config.yaml
model: "class-conditioned image flow-matching model"
dataset: "Sentinel-2 satellite tiles (TerraMesh)"
train_examples: 72500
image_size: 32
horizontal_flip: true
conditioning: "class"
arch: "dit"
objective: "flow_matching"
cond_dim: 256
targets: ["main land cover"]
num_classes: 9
cond_dropout: 0.1
logit_normal_time: false
norm: "rmsnorm"
hidden_act: "gelu"
head_dim: 64
fused_qkv: false
qk_norm: false
moe: "expert_choice"
num_experts: 8
moe_every: 1
expert_mlp_ratio: 0.25
experts_per_token: 1
shared_expert: false
patch_size: [4, 4]
layers: 6
width: 256
positions: "learned"
optimizer: "soap"
beta2: 0.95
learning_rate: 0.0016
beta1: 0.95
shampoo_beta: 0.95
eps: 1e-08
precondition_frequency: 16
max_precond_dim: 1024
one_sided: true
adamw_lr_other_params: 0.0013
max_steps: 9300
batch_size: 384
epochs: 49.3
lr_schedule: "linear"
final_lr_fraction: 0
warmup_steps: 1860
weight_decay: 0.2
adamw_weight_decay_other_params: 0.05
Rows from block 3 of a small class-conditioned image flow-matching model, named by matrix and row number. Rows with one number within an expert belong to one neuron, the router's apart. Each number is 50 + 15 x the weight over its row's rms, rounded and kept within 0 to 99. All counts start at 0. After the name is the row's rms in percent of the matrix's.
Before each expert's rows are labels from the 100 images, of 14848 (inputs lightly noised), where the router gives the expert most weight on average: "strongest on" is what is common among them. Only what is clearly more common there than usual is listed. The data: Sentinel-2 satellite tiles (TerraMesh).
# router: router (model.blocks.3.mlp.router.weight, 8x256, trained with AdamW), inputs 0-255
# up: expert up (model.blocks.3.mlp.up, 8x64x256), inputs 0-255
# down: expert down (model.blocks.3.mlp.down, 8x256x64, transposed), outputs 0-255

# expert 7
strongest on: snow or ice; main land cover: snow or ice
router.7 105:35 41 76 62 46 37 50 81 40 57 52 58 36 50 36 46 45 60 12 51 43 77 60 50 41 27 37 61 67 24 35 71 74 24 65 81 56 45 45 37 59 66 61 34 59 39 81 34 60 52 59 40 40 53 79 54 34 49 64 61 29 68 55 42 31 29 28 52 48 50 52 71 54 70 52 43 20 67 71 24 62 62 80 52 54 52 58 03 58 63 65 39 15 61 49 55 46 54 32 63 81 51 53 51 62 59 54 46 60 43 54 66 35 44 27 60 32 65 76 56 77 39 14 25 58 44 47 67 51 45 59 77 53 62 48 38 57 30 76 34 30 65 29 61 43 45 47 82 42 67 53 56 35 42 53 79 55 57 58 42 53 49 48 08 69 75 44 50 65 38 52 40 47 44 35 64 43 61 26 31 47 69 39 63 48 18 74 39 29 45 76 51 43 64 28 65 48 62 52 72 40 15 56 42 58 52 43 37 38 43 37 61 44 44 55 40 32 40 35 36 72 60 53 64 60 56 48 69 59 38 40 44 46 53 33 58 55 38 64 32 42 47 68 52 43 26 51 30 46 63 41 36 42 64 43 42
up.2 083:95 47 75 57 41 55 30 37 71 64 63 58 53 77 49 38 48 50 52 70 40 67 37 22 43 39 51 89 03 58 46 46 73 53 30 60 40 35 68 46 63 38 52 52 37 42 21 27 30 63 65 40 29 70 52 42 50 49 40 52 59 43 31 41 36 45 71 39 43 68 41 41 41 48 49 51 36 60 62 50 48 54 43 54 46 37 39 61 23 69 28 63 39 58 63 42 57 70 39 25 47 42 46 55 47 33 58 35 44 55 59 42 48 38 20 19 63 53 59 76 48 53 66 65 78 71 46 18 57 39 29 63 63 55 51 40 56 44 34 57 38 28 47 68 55 39 72 51 56 81 51 47 65 54 52 75 27 54 31 43 53 23 46 65 68 54 47 60 59 40 34 31 50 49 50 62 40 36 58 38 67 47 49 54 45 26 30 29 31 59 59 63 64 18 50 64 40 60 62 53 58 55 55 34 64 37 56 87 69 57 73 34 52 47 46 40 52 59 49 44 08 52 40 52 39 44 42 10 60 35 33 99 55 35 60 18 37 59 48 41 56 52 35 65 41 35 72 31 58 65 39 40 80 42 39 59
down.2 061:70 63 63 38 61 40 58 42 33 69 54 70 36 61 47 57 65 48 60 52 51 35 69 54 71 62 46 75 55 47 46 22 47 43 50 47 60 59 53 63 53 64 50 44 50 53 80 38 53 54 60 55 37 51 78 34 68 62 23 52 39 50 63 52 53 60 32 71 35 12 45 46 58 55 38 83 74 33 46 61 59 50 50 65 28 18 62 79 61 62 26 49 58 70 36 75 44 21 42 31 44 48 45 60 45 39 46 45 34 49 41 34 58 52 44 50 53 38 58 91 56 69 09 52 77 42 41 57 55 55 40 58 43 55 47 46 53 24 35 36 42 67 53 11 47 35 34 56 65 67 44 62 55 45 46 66 31 50 46 55 40 35 37 34 59 48 29 40 77 65 44 32 49 25 55 38 98 53 59 22 51 79 76 51 50 89 63 66 42 28 03 56 50 68 36 67 49 53 70 59 26 64 47 28 65 26 45 43 57 49 55 45 53 46 43 48 38 83 44 39 48 44 55 62 27 58 17 62 67 55 65 60 55 52 47 29 52 83 33 45 51 55 47 46 69 64 64 46 39 70 61 60 42 77 63 61
up.3 077:32 52 51 47 34 39 22 50 67 57 50 22 62 55 40 59 77 56 40 31 56 42 69 65 51 43 59 24 72 55 57 46 29 32 40 56 53 63 59 45 54 57 54 37 54 75 52 69 69 67 26 42 40 45 46 31 87 39 50 42 65 80 47 72 71 18 39 64 57 40 55 33 40 41 30 55 44 63 47 58 73 53 39 46 36 54 53 61 82 42 53 55 07 38 31 72 48 45 38 51 49 66 17 75 37 62 49 50 26 60 36 57 53 55 39 74 47 50 63 70 47 66 47 57 38 41 14 81 61 64 62 32 51 56 44 46 41 71 92 51 51 47 79 33 66 53 56 36 87 43 53 41 56 59 38 30 55 67 55 70 49 28 52 65 68 42 57 64 65 41 39 59 55 42 42 36 49 32 47 74 21 56 39 39 56 74 58 77 36 75 09 70 48 61 44 43 18 23 46 29 36 52 51 60 37 56 61 45 66 65 55 38 33 70 63 58 52 64 59 55 21 53 47 41 18 54 30 65 63 48 66 47 61 67 56 52 08 53 39 46 62 58 50 30 64 48 52 68 48 63 45 40 50 46 71 52
down.3 073:35 46 55 45 57 67 32 40 38 53 58 52 38 34 56 31 46 48 30 34 50 66 54 54 72 50 49 54 89 47 52 37 36 65 81 23 26 69 56 45 58 30 31 71 54 59 51 23 29 19 34 55 27 27 66 43 60 59 03 61 36 29 58 63 89 47 45 47 38 41 44 31 51 50 55 46 49 48 42 50 27 48 72 55 61 34 60 49 42 43 34 55 50 74 66 51 57 19 58 58 60 56 34 62 41 53 48 50 32 43 34 64 34 63 78 73 49 35 41 29 63 69 46 63 89 34 36 57 51 38 61 69 44 47 43 63 47 33 18 29 62 33 70 35 65 59 41 47 77 80 33 49 46 61 30 42 47 65 48 49 60 59 36 53 38 30 45 39 49 52 39 67 49 31 51 33 63 49 53 40 43 25 51 44 47 95 37 45 59 59 38 58 27 72 29 29 56 79 59 30 37 27 48 47 61 34 77 41 41 51 70 72 32 20 48 63 65 47 49 72 41 38 58 66 55 77 41 64 37 57 52 43 42 47 34 51 75 41 48 58 70 77 60 25 65 33 57 31 22 66 62 50 39 61 49 55

# expert 0
strongest on: snow or ice; main land cover: snow or ice
router.0 112:60 38 67 50 40 67 49 50 49 44 61 52 30 47 46 65 14 11 35 66 46 52 60 50 59 73 54 49 33 39 63 38 58 70 32 47 68 38 63 67 63 35 73 66 35 41 27 34 56 52 39 22 33 61 35 39 33 54 22 35 66 36 49 35 63 64 70 55 56 26 61 61 25 55 56 39 45 46 62 46 64 69 46 71 87 81 32 61 48 73 48 41 37 50 45 23 53 71 64 39 40 49 40 52 65 30 55 38 61 51 65 57 55 22 53 63 52 93 50 51 54 62 39 24 49 50 65 62 52 69 39 38 67 59 34 58 60 65 49 55 43 30 33 50 39 53 57 67 49 68 43 45 95 43 40 34 45 64 72 33 78 52 58 41 35 89 31 37 49 52 52 51 39 53 46 47 57 17 73 51 53 55 53 67 48 27 36 38 40 27 74 56 26 33 29 67 59 45 40 62 58 38 29 56 70 67 23 71 60 32 53 45 46 42 61 40 57 49 46 26 35 46 36 80 65 42 48 28 35 50 57 84 53 52 37 42 68 25 44 29 32 52 51 58 58 50 60 65 63 55 27 36 25 84 31 50
up.2 101:49 48 37 69 81 48 51 60 80 68 53 49 73 73 54 33 31 52 49 41 79 58 49 44 75 45 55 48 58 40 45 37 69 40 43 49 41 77 67 28 32 33 51 38 42 49 49 64 40 91 40 53 46 44 41 32 46 56 51 56 84 31 37 57 53 87 66 39 61 82 33 37 30 33 42 37 47 44 59 39 41 35 68 41 22 65 42 30 56 44 40 56 70 21 55 60 67 11 52 33 50 53 59 32 66 47 53 55 32 57 31 08 46 36 31 48 51 72 69 72 42 52 48 46 51 23 50 76 61 54 37 48 76 78 63 47 61 36 34 65 58 16 34 23 46 35 63 49 44 72 53 68 70 54 45 37 44 45 48 46 52 56 56 40 56 49 35 60 66 57 31 35 54 56 73 22 50 46 44 42 43 54 58 54 22 39 30 50 75 51 63 43 81 30 56 33 79 07 57 44 22 51 57 25 56 50 42 56 42 53 73 47 50 45 77 42 70 58 67 58 36 86 63 51 58 40 43 42 53 66 41 58 49 39 38 43 60 41 43 54 42 60 60 54 43 54 65 52 64 64 37 15 58 62 38 30
down.2 092:55 47 60 31 35 27 65 31 56 42 83 62 64 47 35 71 53 29 73 31 27 25 48 59 52 52 39 41 55 76 30 30 53 52 57 51 29 51 68 64 49 45 17 46 40 65 27 37 28 73 34 65 42 40 50 55 23 42 57 40 58 26 32 34 76 38 72 61 40 46 72 53 16 48 78 59 56 44 40 44 56 54 44 49 34 60 89 29 63 56 69 11 36 55 88 54 54 40 44 44 38 29 36 40 37 29 62 74 44 34 39 54 67 27 63 62 45 50 37 19 55 53 49 53 34 65 38 22 41 48 42 52 09 60 55 52 53 39 54 75 36 71 37 48 26 46 61 20 67 68 32 45 56 47 36 64 25 57 52 56 67 38 40 57 57 43 52 63 41 34 24 53 71 45 56 30 46 43 38 53 68 61 58 60 59 41 36 69 49 26 53 41 64 50 46 53 47 41 42 57 33 65 30 74 60 58 38 57 59 37 80 42 39 52 51 71 69 57 80 56 59 44 58 32 71 61 57 43 53 29 34 87 73 56 44 61 54 43 65 71 34 44 54 59 42 66 47 29 34 55 36 81 50 56 65 46
up.3 083:65 31 41 50 56 47 50 66 32 61 49 39 53 54 56 43 18 37 70 38 34 43 61 64 50 47 24 50 06 58 74 59 43 49 41 41 47 50 55 67 19 36 48 53 37 06 23 59 36 78 16 44 46 61 28 50 72 33 41 31 65 59 61 30 60 84 70 58 33 51 61 38 18 26 41 56 59 35 53 47 40 31 11 54 49 41 57 50 68 50 43 47 40 47 40 41 51 57 43 57 41 33 58 49 58 47 52 53 32 67 65 12 52 31 47 40 39 34 60 32 33 47 56 33 57 32 45 43 31 41 47 69 53 41 64 36 52 59 96 65 67 08 63 05 45 51 55 35 45 63 47 49 47 35 44 42 22 60 78 56 08 34 48 49 38 61 42 60 79 74 52 46 60 43 43 41 40 58 54 51 41 48 17 34 45 58 55 58 49 55 40 61 62 56 42 62 51 56 50 29 60 61 49 39 60 48 75 41 68 46 49 41 60 43 54 55 61 24 85 33 20 49 77 38 65 60 44 55 56 42 46 56 49 67 45 41 63 54 26 49 55 38 50 58 74 45 53 43 52 71 45 41 78 32 42 26
down.3 089:86 54 56 37 79 51 56 64 60 44 28 52 33 67 61 83 55 67 37 55 36 57 48 48 44 43 41 43 24 12 70 48 46 18 65 47 22 36 55 41 19 39 40 38 56 58 72 52 54 55 29 59 51 32 51 60 57 74 87 58 50 44 54 46 48 42 55 55 48 50 36 39 63 70 68 45 30 59 42 48 73 78 36 49 21 51 68 90 84 33 52 49 63 53 47 35 36 67 53 54 58 29 57 43 59 65 37 53 27 51 62 44 58 39 36 51 50 20 53 61 76 38 31 36 50 42 60 92 44 64 56 68 55 64 75 49 50 32 12 10 42 34 37 47 59 71 56 40 54 53 51 66 48 24 55 60 37 59 32 36 58 38 55 45 48 60 52 68 55 41 32 41 66 57 51 48 65 51 34 36 30 40 88 57 14 66 29 62 61 71 46 56 48 43 26 64 49 49 43 66 41 37 38 54 44 72 66 51 52 55 36 50 26 54 58 70 47 53 68 43 92 55 55 27 56 53 51 66 58 50 63 31 57 27 47 58 80 31 53 58 69 62 50 31 65 49 64 78 36 52 39 56 56 35 61 53

# expert 3
strongest on: water; main land cover: water; clouds
router.3 106:55 47 48 51 37 50 56 41 46 56 58 38 37 51 31 26 41 47 34 40 49 43 53 36 45 56 63 35 45 42 53 33 44 40 42 30 50 20 67 52 55 66 64 53 42 53 59 52 83 60 61 42 72 79 39 24 55 51 10 07 54 54 46 36 60 47 65 57 40 35 42 58 40 28 42 41 25 52 75 38 55 49 58 62 61 55 58 88 10 58 21 23 64 57 58 51 55 47 41 13 27 61 38 61 66 30 80 48 41 58 34 49 61 85 51 45 42 88 60 68 33 55 38 74 40 63 68 25 74 69 33 16 68 52 55 58 64 42 28 70 38 45 46 42 58 57 56 54 64 59 56 44 80 48 37 38 46 68 48 69 46 23 68 63 58 61 26 74 60 37 44 14 38 56 43 39 41 46 65 50 62 61 39 59 63 37 44 45 47 43 36 52 43 38 89 70 56 67 32 69 41 29 36 43 69 61 47 71 51 55 63 55 39 77 79 58 52 51 52 18 27 46 45 30 45 51 54 56 48 39 86 35 56 55 42 52 51 50 34 65 57 46 27 54 52 57 66 44 55 55 24 51 61 37 25 54
up.2 087:79 61 54 58 47 42 50 22 47 45 95 44 37 55 54 43 41 44 43 59 50 11 30 55 46 39 64 26 46 57 98 54 28 59 19 52 45 46 58 53 38 38 46 56 31 18 45 30 32 49 58 39 68 40 31 35 40 41 74 21 46 41 89 57 67 46 65 65 61 47 39 65 47 89 42 77 41 24 36 69 67 58 37 65 49 64 46 32 40 52 52 58 36 67 29 39 64 61 70 76 51 45 40 37 58 40 60 40 45 61 65 64 59 47 59 33 42 50 73 42 44 82 39 32 66 63 52 48 66 54 25 62 58 54 47 58 67 29 36 41 43 45 29 36 44 44 28 25 37 45 59 75 48 52 60 47 52 69 70 38 28 66 59 66 36 39 69 44 21 56 33 74 39 48 54 55 61 62 38 37 55 39 45 75 61 55 34 55 32 64 69 67 50 60 47 42 43 61 38 46 72 61 55 44 20 56 46 26 58 69 46 57 68 30 43 49 60 49 98 47 73 28 53 55 56 47 42 61 27 60 44 72 47 23 42 34 27 56 19 65 28 42 49 50 49 58 44 67 29 55 47 41 48 51 65 62
down.2 090:68 42 43 52 47 51 37 29 34 69 41 86 42 49 43 57 55 82 52 55 30 47 58 54 42 32 62 61 53 62 43 43 43 46 48 47 44 48 51 56 60 52 42 54 54 74 70 40 60 64 77 51 32 34 81 44 52 94 55 32 47 42 78 50 46 47 60 66 60 42 65 58 58 55 61 55 63 43 45 52 42 39 50 48 60 15 59 42 63 45 82 23 30 56 47 49 54 33 38 24 41 53 50 47 63 58 38 55 40 36 52 52 45 63 41 39 66 44 39 78 41 82 38 68 27 82 46 68 49 36 22 41 52 46 74 29 47 51 27 73 38 71 27 27 76 45 62 29 72 93 48 49 57 45 66 69 41 49 35 41 42 34 50 61 62 38 68 69 44 33 44 68 59 39 40 39 92 65 58 07 34 73 65 53 45 54 06 53 64 69 27 45 60 40 60 47 44 53 46 34 24 59 30 36 70 42 40 42 47 59 48 38 57 55 37 47 66 66 63 26 62 61 58 52 35 49 25 55 60 42 52 36 36 73 36 75 64 42 44 74 42 49 40 58 52 35 43 73 23 36 67 61 44 60 16 34
up.3 099:56 41 65 47 48 52 82 43 16 44 87 49 57 70 54 40 42 83 69 35 61 64 41 45 16 49 42 42 40 41 49 42 29 65 96 52 48 54 22 43 28 38 41 59 35 56 46 82 34 75 58 46 40 68 72 42 24 40 32 73 53 43 49 55 31 69 37 54 70 38 52 44 49 48 72 58 48 78 38 18 49 42 57 46 57 49 47 36 57 47 54 43 62 49 36 50 43 29 46 62 40 42 59 47 32 55 60 43 46 42 60 53 74 71 69 56 49 50 66 43 54 38 57 42 73 39 54 47 58 27 69 65 53 44 70 40 51 34 35 19 37 49 54 43 63 38 48 99 49 54 57 34 47 53 86 42 51 57 41 41 58 59 54 44 49 36 87 58 43 40 43 57 54 48 60 54 52 37 19 40 33 49 62 45 49 38 39 69 45 38 65 43 66 11 43 53 32 50 34 40 14 56 43 34 55 51 40 44 58 48 52 38 15 64 20 55 47 52 27 68 49 73 40 59 54 55 46 33 70 51 28 46 41 57 67 39 37 19 54 33 41 43 74 59 35 49 58 07 41 40 50 31 56 54 91 61
down.3 093:34 52 63 70 46 54 38 56 29 34 41 65 55 34 56 54 35 50 41 25 45 67 46 54 27 65 49 64 38 14 45 47 43 65 49 65 50 14 45 44 50 37 58 57 37 34 48 38 42 21 67 40 51 47 55 55 58 54 46 44 64 46 69 46 66 26 39 60 62 20 61 60 33 51 48 21 62 59 50 59 59 66 84 46 61 61 63 72 43 60 49 50 58 41 43 54 46 55 56 76 64 51 35 21 74 52 48 52 58 44 16 56 51 59 57 47 63 33 37 45 42 78 35 50 79 55 44 39 49 51 75 53 61 91 40 61 32 43 51 70 90 68 47 46 53 60 44 61 21 98 53 15 32 65 37 46 69 74 34 63 61 44 38 43 52 45 46 60 44 35 90 66 60 50 51 50 37 38 82 33 50 38 52 40 56 90 64 31 56 54 20 42 77 38 24 74 55 53 67 64 53 39 51 30 53 29 47 46 65 54 32 61 30 49 48 36 60 61 58 21 25 50 53 38 33 61 71 21 56 51 55 72 44 21 72 46 28 32 21 56 42 59 58 49 66 62 42 51 38 50 28 49 61 54 49 56

# expert 1
strongest on: snow or ice; main land cover: snow or ice
router.1 090:34 68 61 52 48 51 48 59 43 18 51 62 52 34 48 50 56 66 62 23 66 43 58 58 20 00 29 75 78 89 33 50 49 31 64 72 50 72 45 56 59 58 45 36 48 28 86 76 49 39 42 39 58 45 43 49 32 47 65 48 37 49 59 56 26 54 48 42 29 73 76 69 89 62 50 58 28 44 47 52 30 28 41 48 38 35 55 53 32 42 71 59 40 53 56 57 35 65 63 60 88 45 38 58 53 57 53 53 42 29 37 53 52 54 37 68 32 28 57 64 80 59 43 70 42 45 43 38 35 69 45 73 37 11 33 42 53 60 60 70 64 45 65 50 47 41 40 61 44 07 45 58 42 45 44 39 54 51 71 40 62 46 61 58 56 59 64 33 59 52 46 51 55 43 43 30 53 51 48 35 41 58 39 62 72 42 71 37 32 56 99 57 39 87 62 54 55 50 41 54 71 54 76 63 41 25 61 43 40 62 45 64 29 44 42 51 38 42 22 83 63 38 54 63 31 48 39 72 72 34 59 24 54 54 39 48 51 43 52 56 44 63 57 48 36 71 42 35 53 39 56 20 40 37 72 42
up.2 092:29 17 44 55 52 77 44 98 39 49 52 76 76 31 59 61 61 35 49 56 56 62 47 35 25 63 42 55 60 41 43 37 53 53 46 42 78 52 24 50 68 65 41 55 55 33 69 46 66 21 63 59 27 62 49 44 46 57 59 59 49 36 51 47 59 57 38 43 51 45 56 66 38 37 38 34 63 47 37 52 34 47 53 35 33 58 48 38 57 60 46 43 52 22 56 31 85 45 34 35 51 67 50 34 55 53 48 42 57 54 47 77 58 17 33 60 51 37 29 29 84 51 60 57 41 51 56 25 34 58 64 70 36 45 80 73 54 65 95 37 42 45 69 48 32 69 42 70 36 20 72 48 47 58 59 71 99 55 58 47 53 55 34 61 37 61 57 56 54 68 53 19 35 38 55 58 51 33 47 76 44 63 39 37 68 52 40 39 54 25 66 71 42 59 48 52 48 59 49 61 80 79 65 58 56 65 54 72 69 32 26 12 43 48 63 67 46 63 43 47 55 48 60 48 59 77 40 59 50 45 54 34 49 51 74 49 47 58 74 32 49 40 42 57 37 48 21 56 59 66 45 60 64 46 82 48
down.2 101:63 52 47 36 64 95 40 78 35 55 57 37 74 48 53 51 43 78 44 38 76 41 36 39 22 31 48 68 84 55 46 57 44 40 40 22 73 41 50 52 49 54 39 40 48 32 56 44 37 34 46 82 73 43 51 51 23 44 70 52 55 62 71 28 37 62 51 55 32 58 61 23 36 62 41 41 33 69 55 48 55 43 53 78 32 61 31 43 40 42 61 55 20 45 25 38 47 65 71 54 31 50 60 57 22 78 71 60 42 37 77 60 52 42 55 70 56 42 38 86 38 54 42 37 29 60 47 72 45 21 73 36 72 23 54 60 56 28 66 71 59 47 41 23 53 53 49 28 29 62 78 46 42 40 55 56 64 49 40 96 43 43 50 60 56 38 35 33 49 68 37 69 33 47 46 39 59 69 61 82 26 55 38 54 53 41 41 49 42 44 42 44 40 53 61 32 59 42 59 37 52 35 54 41 46 16 40 32 41 76 36 65 59 35 60 46 70 52 62 55 62 35 30 60 40 66 41 59 56 46 82 54 48 37 46 76 42 59 46 63 41 29 49 51 45 72 62 54 47 25 43 65 71 31 74 78
up.3 156:59 67 66 56 44 25 41 22 50 48 56 57 34 46 48 50 61 71 56 60 26 73 35 44 51 53 47 67 00 60 53 60 57 47 43 56 49 32 52 36 61 44 42 24 45 31 61 15 24 61 72 43 23 49 76 63 60 74 51 62 35 43 37 43 33 47 61 47 69 68 45 70 24 45 51 49 53 77 55 51 70 76 39 53 46 45 45 53 48 38 31 83 18 30 52 53 51 49 56 51 51 52 38 32 45 60 39 78 77 49 55 25 68 29 33 39 75 49 60 78 40 68 68 65 47 49 36 29 48 39 62 28 46 46 20 53 80 58 05 44 48 43 63 59 42 71 60 45 71 85 62 40 33 71 43 54 03 45 34 52 48 19 70 51 41 52 40 45 42 37 34 44 63 24 50 37 54 39 54 35 48 43 47 62 31 40 40 36 35 49 72 67 59 28 79 53 48 45 34 48 64 50 27 31 54 62 50 46 48 58 52 39 44 51 45 23 42 47 31 63 17 41 32 36 15 49 61 56 37 26 45 68 48 47 31 22 44 52 48 40 62 52 45 54 60 58 70 50 60 48 54 62 55 36 41 55
down.3 167:95 52 39 28 59 57 75 64 40 74 50 56 59 46 68 46 40 56 54 34 35 58 48 51 30 75 55 82 81 72 38 74 39 55 53 49 56 49 41 46 72 67 33 39 60 24 67 18 44 45 57 57 20 47 81 27 45 50 56 46 62 49 60 39 54 60 38 55 55 27 56 42 84 42 71 62 52 66 51 46 71 57 43 63 45 60 41 52 56 30 52 52 20 42 54 45 67 61 56 56 60 36 54 70 39 47 60 64 63 39 63 60 51 70 67 72 53 37 27 69 57 66 23 55 43 48 33 51 32 30 55 29 63 31 33 68 56 26 44 67 64 64 64 43 59 62 44 03 48 82 53 40 47 44 58 62 58 57 33 66 55 79 44 39 60 50 01 34 33 63 58 62 45 39 41 40 71 46 57 53 34 46 56 50 16 59 19 51 59 57 22 34 25 77 51 55 48 44 56 38 43 29 35 34 57 00 60 49 46 49 56 53 39 40 49 58 61 41 48 53 92 38 47 63 06 50 24 59 37 61 58 45 42 43 48 63 29 50 52 49 43 56 49 50 60 66 65 54 44 39 55 54 51 52 60 60