config.toml
model = "class-conditioned image flow-matching model"
dataset = "Sentinel-2 satellite tiles (TerraMesh)"
train_examples = 72500
image_size = 32
horizontal_flip = true
conditioning = "class"
arch = "dit"
objective = "flow_matching"
cond_dim = 256
targets = ["main land cover"]
num_classes = 9
cond_dropout = 0.1
logit_normal_time = false
norm = "rmsnorm"
hidden_act = "gelu"
head_dim = 64
fused_qkv = false
qk_norm = false
moe = "expert_choice"
num_experts = 8
moe_every = 1
expert_mlp_ratio = 0.25
experts_per_token = 1
shared_expert = false
patch_size = [4, 4]
layers = 6
width = 256
positions = "learned"
optimizer = "soap"
beta2 = 0.95
learning_rate = 0.0016
beta1 = 0.95
shampoo_beta = 0.95
eps = 1e-08
precondition_frequency = 16
max_precond_dim = 1024
one_sided = true
adamw_lr_other_params = 0.0013
max_steps = 9300
batch_size = 384
epochs = 49.3
lr_schedule = "linear"
final_lr_fraction = 0
warmup_steps = 1860
weight_decay = 0.2
adamw_weight_decay_other_params = 0.05
Rows from block 2 of a small class-conditioned image flow-matching model, named by matrix and row number. Rows with one number within an expert belong to one neuron, the router's apart. Each number is 200 + 40 x the weight over its row's rms, rounded and kept within 0 to 999. All counts start at 0.
Before each expert's rows are labels from the 100 images, of 14848 (inputs lightly noised), where the router gives the expert most weight on average: "top examples" is what is common among them. Only what is clearly more common there than usual is listed. The data: Sentinel-2 satellite tiles (TerraMesh). In brackets: how many of the 100.
# router: router (model.blocks.2.mlp.router.weight, 8x256, trained with AdamW), inputs 0-85
# up: expert up (model.blocks.2.mlp.up, 8x64x256), inputs 0-85
# down: expert down (model.blocks.2.mlp.down, 8x256x64, transposed), outputs 0-85

# expert 7
top examples: snow or ice (72); main land cover: trees (64)
router.7,170,204,190,217,252,217,185,242,202,194,209,239,175,221,203,215,234,255,186,192,253,214,186,114,150,208,181,245,162,219,248,196,180,222,244,196,175,139,241,199,248,223,227,186,200,157,262,243,148,234,280,202,135,228,221,224,217,249,194,173,290,273,145,176,218,206,203,240,226,194,175,229,214,169,219,237,247,200,247,187,230,176,207,237,248,200
up.0,241,229,220,269,266,199,199,236,133,217,110,105,200,273,194,261,310,109,196,157,264,205,258,146,171,198,236,215,175,235,218,215,143,140,196,123,248,203,258,179,201,126,277,189,177,137,216,229,165,211,282,200,171,160,208,197,175,148,179,135,211,193,184,199,268,274,242,169,203,160,165,145,179,146,188,232,201,170,270,159,239,137,213,202,228,195
down.0,217,164,146,186,257,176,254,158,168,251,209,182,172,211,211,208,255,258,248,217,163,229,209,197,157,155,197,178,187,94,194,196,212,180,226,301,181,203,155,183,182,138,233,190,167,192,189,147,205,153,153,175,247,211,187,217,227,205,190,144,217,173,179,301,219,225,221,215,179,154,165,192,235,142,182,190,270,236,234,210,273,182,178,176,239,233

# expert 5
top examples: main land cover: crops (57)
router.5,257,213,228,119,150,226,148,137,196,151,195,218,198,212,171,172,208,161,231,178,164,175,163,213,253,159,160,149,184,196,213,100,215,155,230,264,240,159,132,143,165,196,230,267,233,227,136,201,183,174,192,192,207,206,122,183,194,217,175,220,232,159,244,214,168,184,210,244,219,192,146,115,144,191,214,134,272,135,226,260,169,200,207,189,193,199
up.0,189,178,173,137,170,309,225,163,241,144,166,194,244,139,234,218,252,175,139,198,150,182,158,242,227,241,198,252,212,187,201,200,253,243,246,249,183,274,173,267,242,205,115,137,192,191,216,125,169,201,140,218,207,215,265,189,145,173,267,208,140,210,146,212,230,192,175,216,193,160,152,279,203,223,203,169,260,165,218,208,259,262,231,174,141,180
down.0,241,217,216,104,185,114,122,155,247,217,277,241,144,231,177,270,179,194,234,210,217,205,185,202,176,215,205,190,143,165,161,196,173,211,233,216,149,174,216,199,102,271,221,282,181,245,163,243,212,182,171,245,239,155,235,195,205,144,192,204,206,231,235,228,250,152,236,200,192,203,171,115,185,234,211,222,282,150,202,219,183,240,195,197,231,196

# expert 6
top examples: snow or ice (93); main land cover: snow or ice (80)
router.6,166,263,232,185,289,142,189,204,180,136,187,205,234,192,183,174,280,313,245,149,202,159,110,154,157,72,210,164,250,268,220,222,320,169,215,201,164,188,143,249,172,224,242,200,234,186,288,263,123,199,242,241,234,237,184,171,189,194,213,124,171,198,155,232,137,270,147,190,164,227,174,196,217,217,177,173,178,149,243,152,138,181,162,193,202,137
up.9,125,244,167,209,211,158,246,220,162,120,130,224,240,212,177,209,213,266,146,191,187,257,135,246,242,132,162,219,246,219,233,239,241,190,225,200,211,240,184,214,222,203,169,166,191,146,278,200,186,232,214,256,239,163,222,253,153,243,227,202,129,196,224,202,211,167,244,225,272,172,204,226,160,197,192,163,200,185,167,144,215,316,238,214,108,187
down.9,152,244,199,141,133,185,162,223,186,221,109,152,194,204,211,222,231,176,198,221,216,248,150,229,184,181,211,185,201,179,160,176,203,231,114,109,206,172,184,219,252,235,197,130,200,196,223,261,251,163,168,238,243,185,247,139,205,206,232,166,222,201,238,206,231,171,226,174,130,200,223,165,125,197,205,236,221,238,208,253,162,238,184,176,133,225